From a checkpoint of a small self-supervised image encoder.
Model: 15.6M parameters, 32-pixel images, arch vit, norm rmsnorm, activation gelu, moe top_k, num experts 8, patch size [4, 4], layers 6, width 384.
Training: muon at rate 0.0038, batches of 128.
Rows from block 2 of a small self-supervised image encoder, named by matrix and row number. Rows with one number belong to one neuron. Each number is 500 + 25 x the weight over its row's rms, rounded and kept within 0 to 999. All counts start at 0. Numbers have three digits each.
After each neuron's rows are labels from the 100 images, of 14976, where the neuron reaches its highest value: "top examples" is what is common among them. Only what is clearly more common there than usual is listed. The data: photos with spoken descriptions (Open Images, Localized Narratives).
# fc1: MLP up (model.blocks.2.mlp.fc1.weight, 1536x384), inputs 192-383
# fc2: MLP down (model.blocks.2.mlp.fc2.weight, 384x1536, transposed), outputs 192-383

fc1.464:501511483474484505415498525485518542436507510493490470535459499519506466514477549533462472488503525458492509527513468506513500487448510503499568515491500493510506481496526483534514496531526525492494533520518511447477509507514510501540542533521523487518516505447501490529445437473498526458497505519502466490479517547501536493511504518491496492497495486477505496451489501518500526467465476522507495491512486471495535529489509506501518452456562490500505492542489516451457568530539519481534515483505488526455492473485496495506534512506498518513481440528503485530523527473494511478
fc2.464:494493477524495512515506542471463523551523491478496539506526466472497513520541472513471482553485467430486544480482480524504541524495480492519483500507497523500513467491497498446505518479521466502503518507471485510465513468443479473490511463528525484489518558518485510506527560483518482448481499500502510494475522472487512532481476454543514510490500493509495474465498482512485481491469430508497545464510491536544504477509523485485484519541503459451489510531521506478504499517500489522488499507537487486531523468539502514487518525474507512512495513470444528517510511536498505487
top examples: text has "water"

fc1.412:484504467501508513484491482439501514542474455510459498488491498525547477545522490525537533539499494540523469486500478515474520454498490494476504552485513489520498502511539509498507505474504491508493484512454522446544515481494506503469481509549513444521507503514501483479504498500547469539520507528518517540480521546510517503517546477526521480490488492496497436508445532527508500465466475483490434526515496468502514496502519502484472514465514496501484540483500481495491493478499493464538475469506494480499524470460529504478500509529520497470494523473514513483517531491474523467
fc2.412:545539514517497490513483489557519528531538500472472545470536555490512539467524494457523512500499500502533483526533500487480474497479503493554473445438521496550499488501496496524482496529478505528480482534476509532520490538499516447501482507493509532442504542499449475500482510500481482477469491512495507497531500540477489455506515499469532509501490468458493531498516488504517545539533510508553515485549489510502494421496508493508504533496472507483552541468485486494573503515531493490496488498513526477492503450497505501506488466477517493509495499482497525495469454516502498491
top examples: text has "trees"; text has "plants"; text has "grass"

fc1.157:504475474498473511504508474538492508477485493508459501511502536448486472491489526519473503531507498481524494502510503466470510485515471503463476491502464533488526506483447517487500540490491540521503518479525457501513512501518506520514468485520538499471477487469477494471500512468506486522468511500491489519496543476495494497456502526462498491509520513491495504523503516511518457484445528503522537484483490487482499519517519492510552506456492449493483481454497476485477493478500521488529482483528495462552500463536503480491503554508526516484533526482483474473550485487533468495
fc2.157:537532503512497516530505520521462500459498505514482481491539496517524513505515531458473569513500463531578503531461507469509449524472513504497466496520512528475493470484508511466477520515453496488521478440489434502549505511516509526505489510519454503511494508534498512541475480516462525517556503510510466482509512515472555501471526495524492507488536545461494513434508521476531487503500481526459487475536504498519497468532530471490489527521563500528489494490539488514490521478506501472538442520526519512526507546485471455526510470488473518467470453480543500508491466508500500498
top examples: text has "grass"

fc1.26:525506515476460533543514489526465504495504475491514507493555490520522534513491551538530490471536497531523495504533502492509446521501470497505480508484505478501473488490499515481510482496477469549472519492442507427524507456496507487481488482463460492478516478516521475499481535472462490505492469508482509499485481482517486478494527505500492463479523546520490517498489507540461500490561495502522490454485525479489520517500496505460473505501535481513519491493523495517499449482501508511496489515491505449523491520505510441524485498476511534526507501477496501492507485510488487489
fc2.26:519513471530493515497528453451497515495486497506498536512440465514479509536507492454492485541486510472465510492416482478506498501551486532513518508503458506533489516531483480456505510473522483471535491523489496452503505507469474528491517491486508471512483511485525495502482545527542478479487547530458481526489503546536511515500495540462528487463505466521490502489534459508476494529534489470520517511500485534554488497502476487497480492497427497460540520492441512469480516540515477506538552501501520547492495525535522487528486512550503516472527490515497527499492488481482532431
top examples: text has "grass"; text has "plants"

fc1.280:478514528528479531503495530493508493503457530479455523518487526551458520478501478461524531500496521532550499523485511516484494506537511490498472490477481447500507476519573536524507493547536513510476501510474534525470503521480466471494545549494498513483503512541524480500502504480534500523493499505520569482518480497519505492464525524491462502547545473550532548521478522512529542512484492504491532499483508496489549487491494512522493534457505497575486497504481455447529498466488490513502544486489522499540486488498475501479526504499536528513484485486488490514495518489499466512
fc2.280:505524503544511527567485460479505491521533521515504483509506500510512539466544511485514500471513518466491532506493515498527454501510515535500489527493486500508519505506492505521490459475538540501529525479523521487494524489503509503476473447483489502482497518485537512488483493504509464524444484496537495484500480454508500493493549467491526579577520525471505488506493477464527527511500457467513481548508467515495495505506514455509503510513490488458483494503484508510459484494483512482506470532504497484523464516454501491512536522504502463495510503542474527540539496461519513468
top examples: text has "lights"

fc1.61:480509482490516511483515478495508504474539472500559512491480516488470481514520515499506493473502515485515533501551528471488504484489468499473530478493517524487489514546461451466513504493490517513472491485507508521492503555479555458478507501515528527544470473514494544494490503494506517542486489486475504531457531470532506497497519470543509497511522537493487487509525502458503502500471481517461473493534524548525498499540479493486525561487504463550537534499546477469493483533501474502489481496512480521460486512500481518490498521480506502447460518486520494486520520488552521489
fc2.61:461476559520486544505517517510494470503525475513531511469523457505509464445495468476452520525511502495517523486444488466527501501509513477515483516477517518502500530477502486510469493530453504541542475536538467512498500536494493517483510504483513491485494480462458473510460509499485555489488518500486499518492504528459489484501508495535533514499512493522475499478506516513512469523493465486476503477501495500479472488496535501521491528535503492505539494467445551488515468499516468510502469508512514484563508502488535504532522514510502490470528496486501535522544536490521576515
top examples: text has "sky"; text has "trees"

fc1.588:465540519488529510533499486477495499527450469485463482455510502512539490510468503481530514473488480489515492498469543504519526522473514503536521480543468502506508505465495505537482511481448510544515491476468523473499491517588501505529535466511500517439497522471501524485490507478522474523474469502465472520504516526484517496498535487483468481544483517476536507479469524513501468496469530491532516512532521504487509446512491432493482460494470515477478507482558470532521495532534496544505523551513490508499515476534479540554469507516491506472533474466446511540480508467499468478
fc2.588:546506502516521500474528525520512449511515478509500525513431463538527549501490500454474492555488499492462485473489494537504526471555519461487531459486549501495511501467454519530497475509520512495453482517523468497467438461511505486464500517480464481521505483463483470490477503481468512463448479470476540486514541487485508490480490459521491525476471509549528478568559471480524514508490491481501513508490496499536483558499474502506475486476534533538497508454504563514475451512510544484495511504515482520480523540476470518499515516463492482467514539483478458506500488508518502532
top examples: text has "grass"; text has "ground"

fc1.65:505519459510464536506502495510511486480526529470456479439502479455597474539557520543488547483479514487483503492525507484460510491488481514511527539527508482507484514459514494479450528464523499483490490492493528485526518509497491445505510500524492416537478510480513510492474521486535480524480534494498499530500491545457501456502511480523476495516487508470471455452512523521467518461512486528509522492486498493508459477541477461500447513494497520417466520485480506505502484508520472496531464498477514538467483452481528497532478520483495480465539493464536522518447472529524523495
fc2.65:523521528447499487497530440516496467520539515530524487499516477545495545471487483463529534475515485457547542520500511507445497473558499481512516490456488512482469487538502512495505502521502459463522500520503524529535510471497449538502524507519532494428546512464490500478504503551495481499483501524509508501514556562541510502525483470516483492495452517507523497478496516529542491518528502580504477467501467507508503447515489470488531470490468482486520503494519477493541483507460497529528527529551489499449526531494495489507513507490495526504487483492484533493486510525514493508
top examples: text has "trees"; text has "plants"

fc1.201:474471526493510463468546501517509498538532496484508494493509506488486520494534464487461466484559550497485515475504505496467517500465514477489497461519515535514478512465479497496526546507500485483479517465498502478456488517507460511530508465487519527523532475509512514488458518521462499505511543494488503504509514485494510502522495511496505487418528460551450539502447482497548509521468475497436506535489510499471505508503505512500483537513503483515465476506484514569511465538484497498491487476505490439500488531506520530518467533490483523515482487520509525488498487500485481468
fc2.201:505507508513479566541471486487442457496533527524511502459469484506505504492518517506532507513531491514516483514526518515489536525529529522479515528501523515514545520492558543495477489464492522484513470535516520492481500457527493515507485492495515524483494538518441494506562500512479481488475484483514488487489506533510495482468528513502473506529524494517495452528520474480507500529493502565467503509520463504531498509502479492501480522460498517507533499477497516449518511487450499533499498511478515476505528498497462473511480463517552489493551505503502526503579474507511505500
top examples: text has "grass"

fc1.16:498527486555500549569486488524524497465501486492533543510515487541478531525477515499484503475506473502511539488496504512495487434478512500527497500459511518496480498438523511476511518526491500503505563505506520502487475534518488538467506491553482502512552537482506480503506536496540489492500528507486496496492540509458505507476502527542514489487490470451552502509482495511487538493499512522515481496488502459496441494505541467477518526510459504540517557481509545501500483529536527514493526468439491521485497527479481499459484520557512492484531490524481501503495476470523487531
fc2.16:500501488472533526479518487471491515515523517472501502543462518483466490501522507513485497462505511495555504531495501482474570517512463507479483485519445474501476491520510492490544505507473511486509492478491463514479499510484468478549496503514479496539455453484484547544523506488461476491546521483487474506485471487450485446487522478474513508496474503540490497489516508477548515482512473512510492496521515514557513480509532516501495472485514513508546528496493509495499489490481490501488473459517493504493518493516503540503527431435491477492479534504503464494517498481488493492
top examples: text has "lights"

fc1.766:562504526496539437504501566501509513510502498517443523476462470522520521538492479498512515478500503514512525557526493463494488479474514507488475503515514510449498511478518474516469507486517487593524523494511508470500515487513512465512532519490463516546475478524492509461491483507478528476497524528518494474495503498522465453527490488478466460493484470444458508493438490496474538478471503501459517498541492472496460520499490484467499469474529525503512522504527482524528510522503518534479480463489492459509500469471500491517501473530483496527518462491473454463518481509481464497
fc2.766:495499522506494491531470495522509479523535501474502470526538482480484509516452470507534533484502525504511542491490461508523491546484540522512458497493500495557471483501523515486472480510459545501499502503503514518498515547512529487469513491505504505532532498533497494507526507511476469532491506510452558491534522514475517531514498489518482534461538520564524493530502505496481512520522492518514475514438518519499487465527501470564444475532505535494465498492512536461517532498534514473468508501485469500505490530493515494472512545504510535512553498491483520511488483509505510530
top examples: text has "lights"

fc1.403:509472531474537491526492488494506496512521521456523523548473491509520444469464513524480518500556499505508519521485477495455475453507482510502508503519515493539501483544533512515487498509485487522524501465494509499491484569519526512498499470522508515506456516460503476486502506501515504489521500517459520495507531465491485462514462516510534494533477511521534490502516517498485534523477489484469523556510485512520505488488503543471494488501476525488471479540497480505488479498484521513467524533500494519482521496499501474499476518497477466525532452484502457481507524516482504488
fc2.403:486486500494528520486507503513486554487489487548545503499482505510481477520527492495508483505490511500468517493523556501502538455496502487512492482498497515488514532525534495516474517550469472479537531509452488501500503505489472480475492547522501454522495535484482493507496519490521509491500505465485508501501478527519494522502495410522529495511535491524487530506508507525549523507498490524508465454509497503461484506479523474494507478515473543503503554505469521534519514515452513459505435528514449476510451465509509506492481526490540485517459560495470506535510480494522516539
top examples: text has "lights"

fc1.265:506504498542480499471504539524505525521506510519468471472506544523514503504539434514479462501486506529515546537483524483495498479494507449519515514468458463553525474500507503523499547491505481476541478523444543447491516455525514530489510508517491476494503531472485516536517503488489501488482491500487496500542521496516511517502530514480503482497528526484536498481449496506498491470440499515506495468484573532523470516529490496470511473465466498520469522510487510529476484485484514560490524466507489526518500464501478537526491484447470481492455472485477467472440489497492518463
fc2.265:513542531523481512459480512495526496511522538476473507469507468479497524546508493505503457536486450525474512502490478506492499486501473460523519484518489485527528526466533492515441452541523513450480506505462513489490472518505544503542511537542510545508463526469485482476557477489509507515435481478500510498481486501474478507479515515530489496481514475464518520525511536530488420435524458463498545501494534509501530510480536506544508494492483497513516506556525506496479481443529486484515552516490522526492517537542496496461502491510502486517492497493555487498520476485497541504
top examples: text has "dark"; text has "lights"

fc1.513:484480532450513526500502489506530523513457494501503469548537485541472478486474492518541503475510496488499539497483517479487509519471510471522494519494493534463485456495527491477451495470522453508547450509509509502495512482512516516467473504526464548535518461500507456493500516524537519458503509528470473482465490490501480462505469500481505505503510462468510522504512470485491504506500507509499507468440495504513499465475537537484515530492526533541516559471493467496494495521490527518554485525483480510515519542521496526517475523519501526493543499504534488477505474439485483498
fc2.513:510525482492511519527515473464495494484488513500534476487503538479529488478521477526495472511488497492506495495506510525493500503499523539525527537519454509535513453512523531505483481517499506481482509497492493540524489526499476473521486448535513488507497505437491513496512484529499466503517514479555508528490491495478519525509545534503485491503487516487440546476527492550511513491499509429500472547545497560494476480534505527539498466512519476471505477477559497495490474501452510494519512524499501501504489487494542512510508488501494498515440512494521472516518472494488504538
top examples: text has "playing"

fc1.367:502489494538523502516465504450492496481523453473467545512470521460483499497499474520440491496513528451465497512454496475468534550490475494484540541483502522499502508507531496515482506517513490517488499474495471514534484480478496485517476480530482468521516508497499500514489499523473492510509500482501490477505530550535479476479465487500531524541503502498503479513509525484527480488489491510523538496517533508461519517498496519511480526508463484522498478481456472477534476489514494522507497506501525514493506477508494456510495513522511503476525487500518505479480509468475460498
fc2.367:508506475482495477488497521520513526505494438495528530513502494489515513499488499465488485501448494533496433470492469473509505491500500496499521463505513531492522488499530540531474490497506488560553490524473462487514528499544452480497503509539500541509502508478500470474540522561494487517533511499553487461509555527499495464475506502506504561486511473517497509492519484512501496529557536525511499498466492502498441537494510464447530509470461441503515478534540518445522456500501493552491499487553487453532514496470513495494504539487490530493491475473491515482506493498497565528
top examples: text has "trees"; text has "sky"; text has "grass"

fc1.249:540521492503522479499485512489491531484472467516527454502524476515492527478505526466548505491469522491497484499506502491492470468462459540509516488476494520520505495485491527521543525516553478505501524508498479516489487475504489476504502460509474556529516480503488526498500508450504501494480532474512469532576470481486484548478481479518554471487511503516473495514516537535523495524518491488467521538513498467496479459480581488489494464509498484567506510492453497475494516497494552521516520526526470516478493476507475487472493477472475504497528493473523470508492506542515474464
fc2.249:501515510517474515505539476476498502488537512515525480486487477535510512493485506488517486473536499482498507511523546528470496521489496459488482500508499486467479537509501472475439479559472504487475477494515446473512514510467499541465425532469555477531478504470504498503480507514496528519467481473496559450473507510548472482489499521499475484562491510510488528511472523494502535490476476527467512528506520500508519498490452495478502526463486525493469506523487533474512509538441490533473481508481529504520486502448508561473480535503468530504464504498452523479483501498468532479
top examples: text has "white"

fc1.635:508543528526529516487513514478521464505532514474487542494508525492453499485519520485487483501507514485489458544481507542479483535517485485436460532511458524471507522514520473520492461507507515500460505496465495482505508500499511532489499496523500453499487513423487513500483491510494540528496469489518484510481519495520498519486511513533512530529474519509457455415481502492497460486503475515557523492536479500471508494463475519520501498456530439480492542481516516509527526504528480477500471478533468460471486509482525519532462475485503441522521466509515469475502467487486511518
fc2.635:475521471546510465489464485497559500549508521523519480533450512554487524531547518436488521471524504488537461491496487475533485468479503494506522506455499548490479497490523505486499474488507494511517501462534520508525533465483463514519480514488501505485481466517462504525516509496499492469507487526517512498527514478522478504523504463551498511494487503510495507517500487486465505477523522504502498514464534525483483466524497514440498487501513473481512484483561463466478476496530513499534521492505524494498510496503492487547481446474519511521472511516483545495498504522486502485
top examples: text has "white"

fc1.398:457534492528501498505476550449494483504470455479461494482491456479484445527522531543538447506522512480502448512496527519489480502463442509496469488510450516494496498491538483511497519495481494490520514467484504486521526479471498539515514495519541504466526474536510476529535500510435532503464487442478453463495473534448493488540475517486470513516500493502496509468496502516493508518558475532511468526523496517512519517461502504529494501490530505536502515484470530500535485544455482478524481526475498473481505549519502491524482496508487494494534486512499535503437499459468494483
fc2.398:506529466501482526517485478507484562510492527512527491509502532499533524511482483517546477523514509503515480501492461563540540473459509499533517483522535528491507517507446491468498447508511516493509500503522488508501553536520511483512531493441491519514528503460473577436539452479519457492473496508509482507482542438518534538507517574483497490510512503482511531482479457497487539535492473495473484489513501509480499474528491488503533461465504450539516485508491510504522496499509502493543482513515531464493486451485469496498466494478470478503495516522518528486525476524502526498
top examples: text has "wall"; text has "table"; text has "sitting"

fc1.86:483525537498461527493463504498528512478479506500472492545485512499525515545502455571536532494458496531540486455521456487504488504451471529507518486460527530549486520483505495509449442534476554524519518465528501518520500506505502487506507527508484461503526567505493462474529456522474502544518486479505493460484509483508514536512520459472480518522506532525484532514517481531514514498500484447458524517504506478504500497480518514485523481479500525527470481488522513480497476498552471472529515518542502489508509515483476511486514482472469513528510490563476461496482487496510535491
fc2.86:502505502456477505504525475493473463511479518518468506446452487452497514485489471509542494488482534487480511509497516564518542503513539482523502516514508484507501476483555476483539453500494460508463446528510503497478449529514485521508497475529481520498467495479475534504524520539497477478481497503512458508514507457503528511501496494493532512528553498457490537470508495428488488504497532491519518523496554539516549513525517471520509499546520512481519504495541454461492524483494512487501519499493500522564444500503512498535507490437483521511499506481482506532548502429498494515
top examples: text has "lights"

fc1.497:519482496439480474485435506509500519527513477466447491560518469511504487517484497523466504514506477525456498468546496499493545498514527447505494534537498546534517489532501498531464466489519486500529494544472509469486485485521510538511491495497515488534446508459547514455533531459465482487471481480491497517483532484487505493503503488511496496522489489452495491487504486522501539494488497506526525479543473547511491522499473463469539457505529502509544474484507502509506510501524517496467487478460514468477474524484508478484500464502447437519482458485484541512504483525507469535
fc2.497:532488536512526530505496526529518503494447491480507486488509504480512464497506487498541555531469466516510482516548544510537514465511475518497479512482516474511501488511464486450550529516478452454478530527517494510459488472493489488481503471471490522495494490509494521484494536482524504486500490471491494476513463514489450518529460508467474486503480460536500492529547493451510489466556495528522454512534513523484532495550512491502458491531513530554480536548502519480497482519532481440457490497523520477484509478489487515523484502500563518467517515547525532496444496481522508503
top examples: text has "water"

fc1.322:521528492489489484489489475462543522518466477490506481483516479490513465481485498477494487477482480542508526516523491504512495529494494490500506500507523480511474486550457457478533484454482497489528518470478559496485495479536511507485524460539496449515521469476477464502526507507497513518513500494497487474484532494478510497482476515536480466499500536503505471448486496556540551514468480520555444493519464424494496513507527483508492483555455505490458472532487495460499477503527490473512462504558512513495495572496486482512496480473518487485534518473516486493495522470517480454
fc2.322:517510545477513500502539522450518486535455558528468512476461485523476502528506490508508471494502483512485507495498463480504498506486504514485476515511491542489492524518502508521474495503527523473495469509476498472487492500498532499508532565509496482467538548468497495483500516481493484494521510522544505500525490516458533499497467544504521517477471482486463530494494519472506503479478483472497506488511522556529466479459506491488490497452526525528472521516487532523450497519448513515448511455542478516481520447538505517490520528521493466472523519465490485511510503491446487492
top examples: text has "grass"

fc1.599:505475458532510482473475487507494490484533497524509511496507496499519457471467515531476516500513492482520522463520485531496475520507523504491528516508479477543455486479552526508487470528530505490505497476485477518496482497491481520550541503538480524508498490484486471520531531498474496500532524509470451507522487455481494548482478512453554481459527447529451543475482493513481500557478515517480482481503519495520475501495492456434473519516521536490510541464525454501516501512524503488430495518484460503514469479489524469503443476512508479487471540531505491494468540511532498512
fc2.599:523550489477464493454478516532491513507515450474499512542490532499500480530521500501485483523473498541502499530482486497491514503511500522496484468558462507497532493496499495503523511490514532520455510470495480465498498470465508549531459496496530454480510473517464522486499534540498496488471494490477544467515527489514509483478481511474518475514485521491525504531501510486509523463552480470538527502493515510438515460513502481508512476508463550543448475526469497511472465533493516504545537509461508467495498525442452552513559463499489523528472509470513492527488514533464470501
top examples: text has "white"

fc1.536:467450534485487480510517483520510441492495482488510477478535508554534498530519535502490520482521495522500519513537476473531486476464509488519515518475527492450501486502522498478453503461488473517479504471519472524502510466505530482495466508516473518506532488480487485492527483466538511480513509496539518486490493463514549525444493443459466494501512494493525511488523510559481499456457472569529496457512474485508519526435471520518532526483518500485459482509517514489461503494517523477485527510503526519489528517485526500471499492480522485532490476482512465461537503480494491508
fc2.536:514465494510494537473463464513470482478482509522513490468462489513526521498487496507528518446501491461480484467505493534484475498500507498461497501495482493558485502485509490500529458474441457550476478542479489472484453498543480530505530448494553495486520516458504460503510471523473471464495508531508493506504488495512492510501484510492475441482501488523478507524482545491498492534468511498463497512525504481501511454506519506535522490497447531538552457487513508484452487515500493533516497500495462507474447462441574497530517543462506467520489518500511526534513473504491531493
top examples: text has "playing"; text has "guitar"; text has "lights"

fc1.95:494501508538495507536468492503470477501542513509526490465532488547524528505511534457515496488517520484515517471532534516511459486526533515462507478471511505527505463500533492504509509478527505493468541547524463460507510516512529539530432497536529501518458463536519520556553507467499497492486462463515455531534486480497527542439495529471500440477487483520481510530457505514546541514499514556487487492493490481497513480503524512507528496495483474526511532519495479481486515510493476507482508505485522526453496454466491494515504521490512503513501484453538452521497550500514523481
fc2.95:488511479469500499467535526530445494513544542519492503547500489500490484493511527546532470466453518481485483544519522509467487533504493515467548478491499506483487552451493520466476546487495530522500494510497444514497507499445478529519509485493511495525491528500506481468508547503538540510544505456516514506497497512502466522456530503472528519507506448508484524520500491469529566503509483513460511537473531521489525443490516516494518498499465499523464518548480492509509500546505490515468551466508489480501462466477443491490494488492495513527449543454486491481493514499478489469
top examples: text has "white"

fc1.720:541533505508513528501504503513494487501480513488544486512453492525498544513520494490480495505467504480507536522513460520457508497503485514524424481514523493501499518494513489490472530494485466486491494471489515553512576490508504495465520478514474470508432470557518505497511510523534475505534523483475519482533495507505507500532467500551497502493491539496451485505486508546483529509465467526516524481505517491472501490502487462464512505492558492501480478504459469499504452489475553537508526547500516509519459521515496487480474529459504525519532471487477523503491548493447564509
fc2.720:499491545483534505482505472467527523498541504539502489506494499531504538540534483488526504503505502460531504474523558533470485486478502498485511513531504532510489498494546480520512482545474525484493488470490492514462498520501477492519476528537483528540478448508484475465497494477475485507541464500486513506495495505464501491472468506516483504532450545541504517477479512502508547505533478481480469471503493516514438504519523494533471478549512473475489488481520478458489487507486541509506531521498516529503502544504490510509524472531479482497539471528512432460526508455531520507
top examples: text has "sky"; text has "trees"; text has "clouds"; text has "grass"

fc1.438:478458505494483506551493528461461435494433494458476451503507443491505484483516484459477549493500486498501524507516510468498495495519556527506447528485522470510508499492493538530476529484490500506487486541520457515467501484492473508506555498445499513532512504476522521513475513506530475473502532519485482473498504537520486500514524520492479500466521548429509506521512510525502501525500500497519475485532439489449473510480485506492518504517518500463450502510469490459506495521480494536525468495511557501485484525499490517499507496506528486504514520469497508476540507522473493538
fc2.438:493485490459501520494539478507526522502514523509506502465480503496528501542511540539506543488524554511519491517465495500519530524529502480482504486469545525513524492476513492451478493489463498530475530540523552505516495509494457528550514476540488484512470482481471491481534483529481499497507496546463520504502527517466480536506453496462477477499490477502536477462524491485534563511449505507509541512466531544483533505535530520497495515491461518477477522501506543520495511475500472456441508465521476511480500513476539479475499506463492468465504514441454477540523521519558521524
top examples: text has "lights"

fc1.737:502465442492503507479508477484511474455474503517529503490505533551490521521530480500547509496518521488480486505485504516519528522499546513507541479477468497498496529496523464544480536517503487471499497527475492493498542529492468497511516449470482503501506518490495541576456442479533483512516524513491445459529458497504481488528515485537477505523482506502462519481507484502510511527494490495467504494501477516520464527496501500450529553504475487517506467508512534520503524528496504484483518493453511485534498473502488507454538461521504497462530505504497492484452515520502535538
fc2.737:529534483519484522489530501533509520475501508497539517479517490518540520500484508445467542482488461522497516521481506471534482505510505512495491510500491519507522476508483509472492531494549521521498523466465505503488491494487517512533483519506479487513488520555467484502524515512507482512520533480506533539501511546537530510513523482509477511518539493463513478514531536495501464502513502481471490479488506489505560489529502495485516489513533549469521496473471502507546505476500542481518406496494481466505559530515467535473502503521482503516488495494485485548484504507491495530
top examples: text has "wall"; text has "sitting"

fc1.136:481493499463526556517499482499478456517461532473429477490548472484481519452520488515493526519506496480574519494507536510498528472483460527464500478522521545520540543507515528527481495481501465471450503503505527466462485496523521546504487465475495530493499531510497508492484476495543482528534475504468472502517516522481519497488464491507471536460489528503487514474489472452504511460497498475502518429520507495530495486497487521546503511513499556545509513489491499537495522501480503534512544484515503504513506482485484482500466507481528488494466531509490486531487548487480559523
fc2.136:485568534470515512450447499454472449496517544472523512515482524460482502525491493511499509510539485520520496503497475543505503511487497494503496456473476525515511442516503486487509527470479487507481542470478532504493532487509494490516496526476511503469516502516502471513565512466511512456506517517471512460485510516527468547527503497495471457522491535515495488504500457535500497502494522511456485495498488506547532479453479500464490526533453522522496511522495518510503483520499515525527491510480524553475480499459526514512522488496514495488551572509533497471485539469521512504
top examples: text has "wall"

fc1.269:458519515468492517494480474499485534489509453509530518507464470481494468476504520491506556461501532499478451516544527501515490528518486459485431516507514513543457536487494511513475510504451505481548460502450482492503537452502460511517496513533492492519530474464497531490488535488498522506518464524498499465525507548514513505517516503462488540533514495488473502472506490492479456489523536506506505531538475525496539513509460517537494541513491479497472486494520534551465513473420504490523476493464493501455488460542494487492473502477500505489470515500505492471520543481459486469
fc2.269:489457478538481474476543438485518517457525513510521467521514529506493511569504511486505497506525526462550475496486461535497466492530499478498485514494460520500505488483512549507544482488529495521510502496524514521467510524518529499501451497504511504505513503461463510467484517470510515552477444494511506480472518512480512527529522477505552544471483490479502500469464505439520468515477467482486526517465485517488530467508468480487543507516497505457538534466467478479481437454537490492522502526519487517479514528494477443457509525523461484528472509514563531490506499546505496475
top examples: text has "sky"; text has "trees"; text has "grass"

fc1.251:503507512558481539514527513515525512522505493441484483507567503511490557494479516532509501527475466491477473553510498467512527488510554527508492503524476492503506466491534523515485516468509518504466555465575525511490494483501506456530506453473504488535519512462508527471513475499465496482514451521466446501481501518532522525498525470545470519490500537546460462534502436495480517527520538518508490502507524513501507509495472482477491459516492488498553500507490547501459507515502480506504487479515470510488455475493490479538532454495522498511518487528516542468441528533539485471
fc2.251:522476461546529522550478482543527514531531490491484508478499483519478491476460463484500514532483522490477464464461540507520485490485501526538484509487507485497492503522502482555540475495482484443538461485478487461517477459508532508527480490496506521481480483469526489531511525485467501515491479524469480488474467511514507545516498468498548497533541499474485538491492522514544489454461485510485536491486472495510486473519508505490502475502515486531456519514496476486524465540499513476514508502492534532491527440514528485474479529507504460500522507472447495489479490490475488520
top examples: text has "building"

fc1.306:521509515480509451481502476491468513466474509488477476483482533543547546510480511459474470443558524495488525527471508518514541534521482511486509490505463490534509491513512461496507527483491490470470491499464481479454530476544508463530466488530439453527485523467505493463496501488503492507506561494581496505505516523513529473454483493530516490506562504473500518484460498521484537408499479489485503477464503501493515508472528522527546443526475479495512499530486502522461479491532525480469541487477497483490513505526540509552493539512487503513528498533501495491479490497506523504
fc2.306:462494531487465475519492484477463508470511516491506495489501497539501489505499561548498509467510539506496494501511487496461548506543510479515524477524499553492487482510507493490510479594499565550515526472495479458499483521483528476485534479433497524555517503472484527490507515487563449492502524498542497497533513543536453485467536482515555506547514487468530514463490487494524515512465470494473490487480546480494528460491489511519453516499481464483525451502508519476530491489516543489505531528526504531506479506471530495512520531464506452432490469500491488488469439479482471500
top examples: text has "plants"

fc1.159:505488473529482513465492495519502516504488527524504452502491542518499530507535448502503488482467506499447518505504485449509496479446496487506510503477538461546501427493469482490497567521473485447526469514479495450482491500508513520510517500541465502504522548535463502473503487470522458464484492487498472484508509534518506496517519479458501513518549536516518547472464509476495497497509506510515537518475505497529450545497509480485518458481514480529512562523508473505465437489463519481524514493539510543515487498492494494483486472486498482477468496469493464494453473486481512478
fc2.159:477510553526496454480482513525506513468451496467478499527517449474504519469544477503488498570481461545490490483486466500524484495497503481522518502517518513492526508454505499526462507514539473497437486524473506489480510496487516498517479504520523492494476490499477519486479487495516522534460469519528519499492514506469523525484488499555500517494479523458512507480534488544454472461512454488480527466548565518467509490488512540509517483504534507500520509501516540510507506483474490486461540529500454519524514534503514488514477481455501485513493519463530494514539475500475543509
top examples: text has "dark"; text has "lights"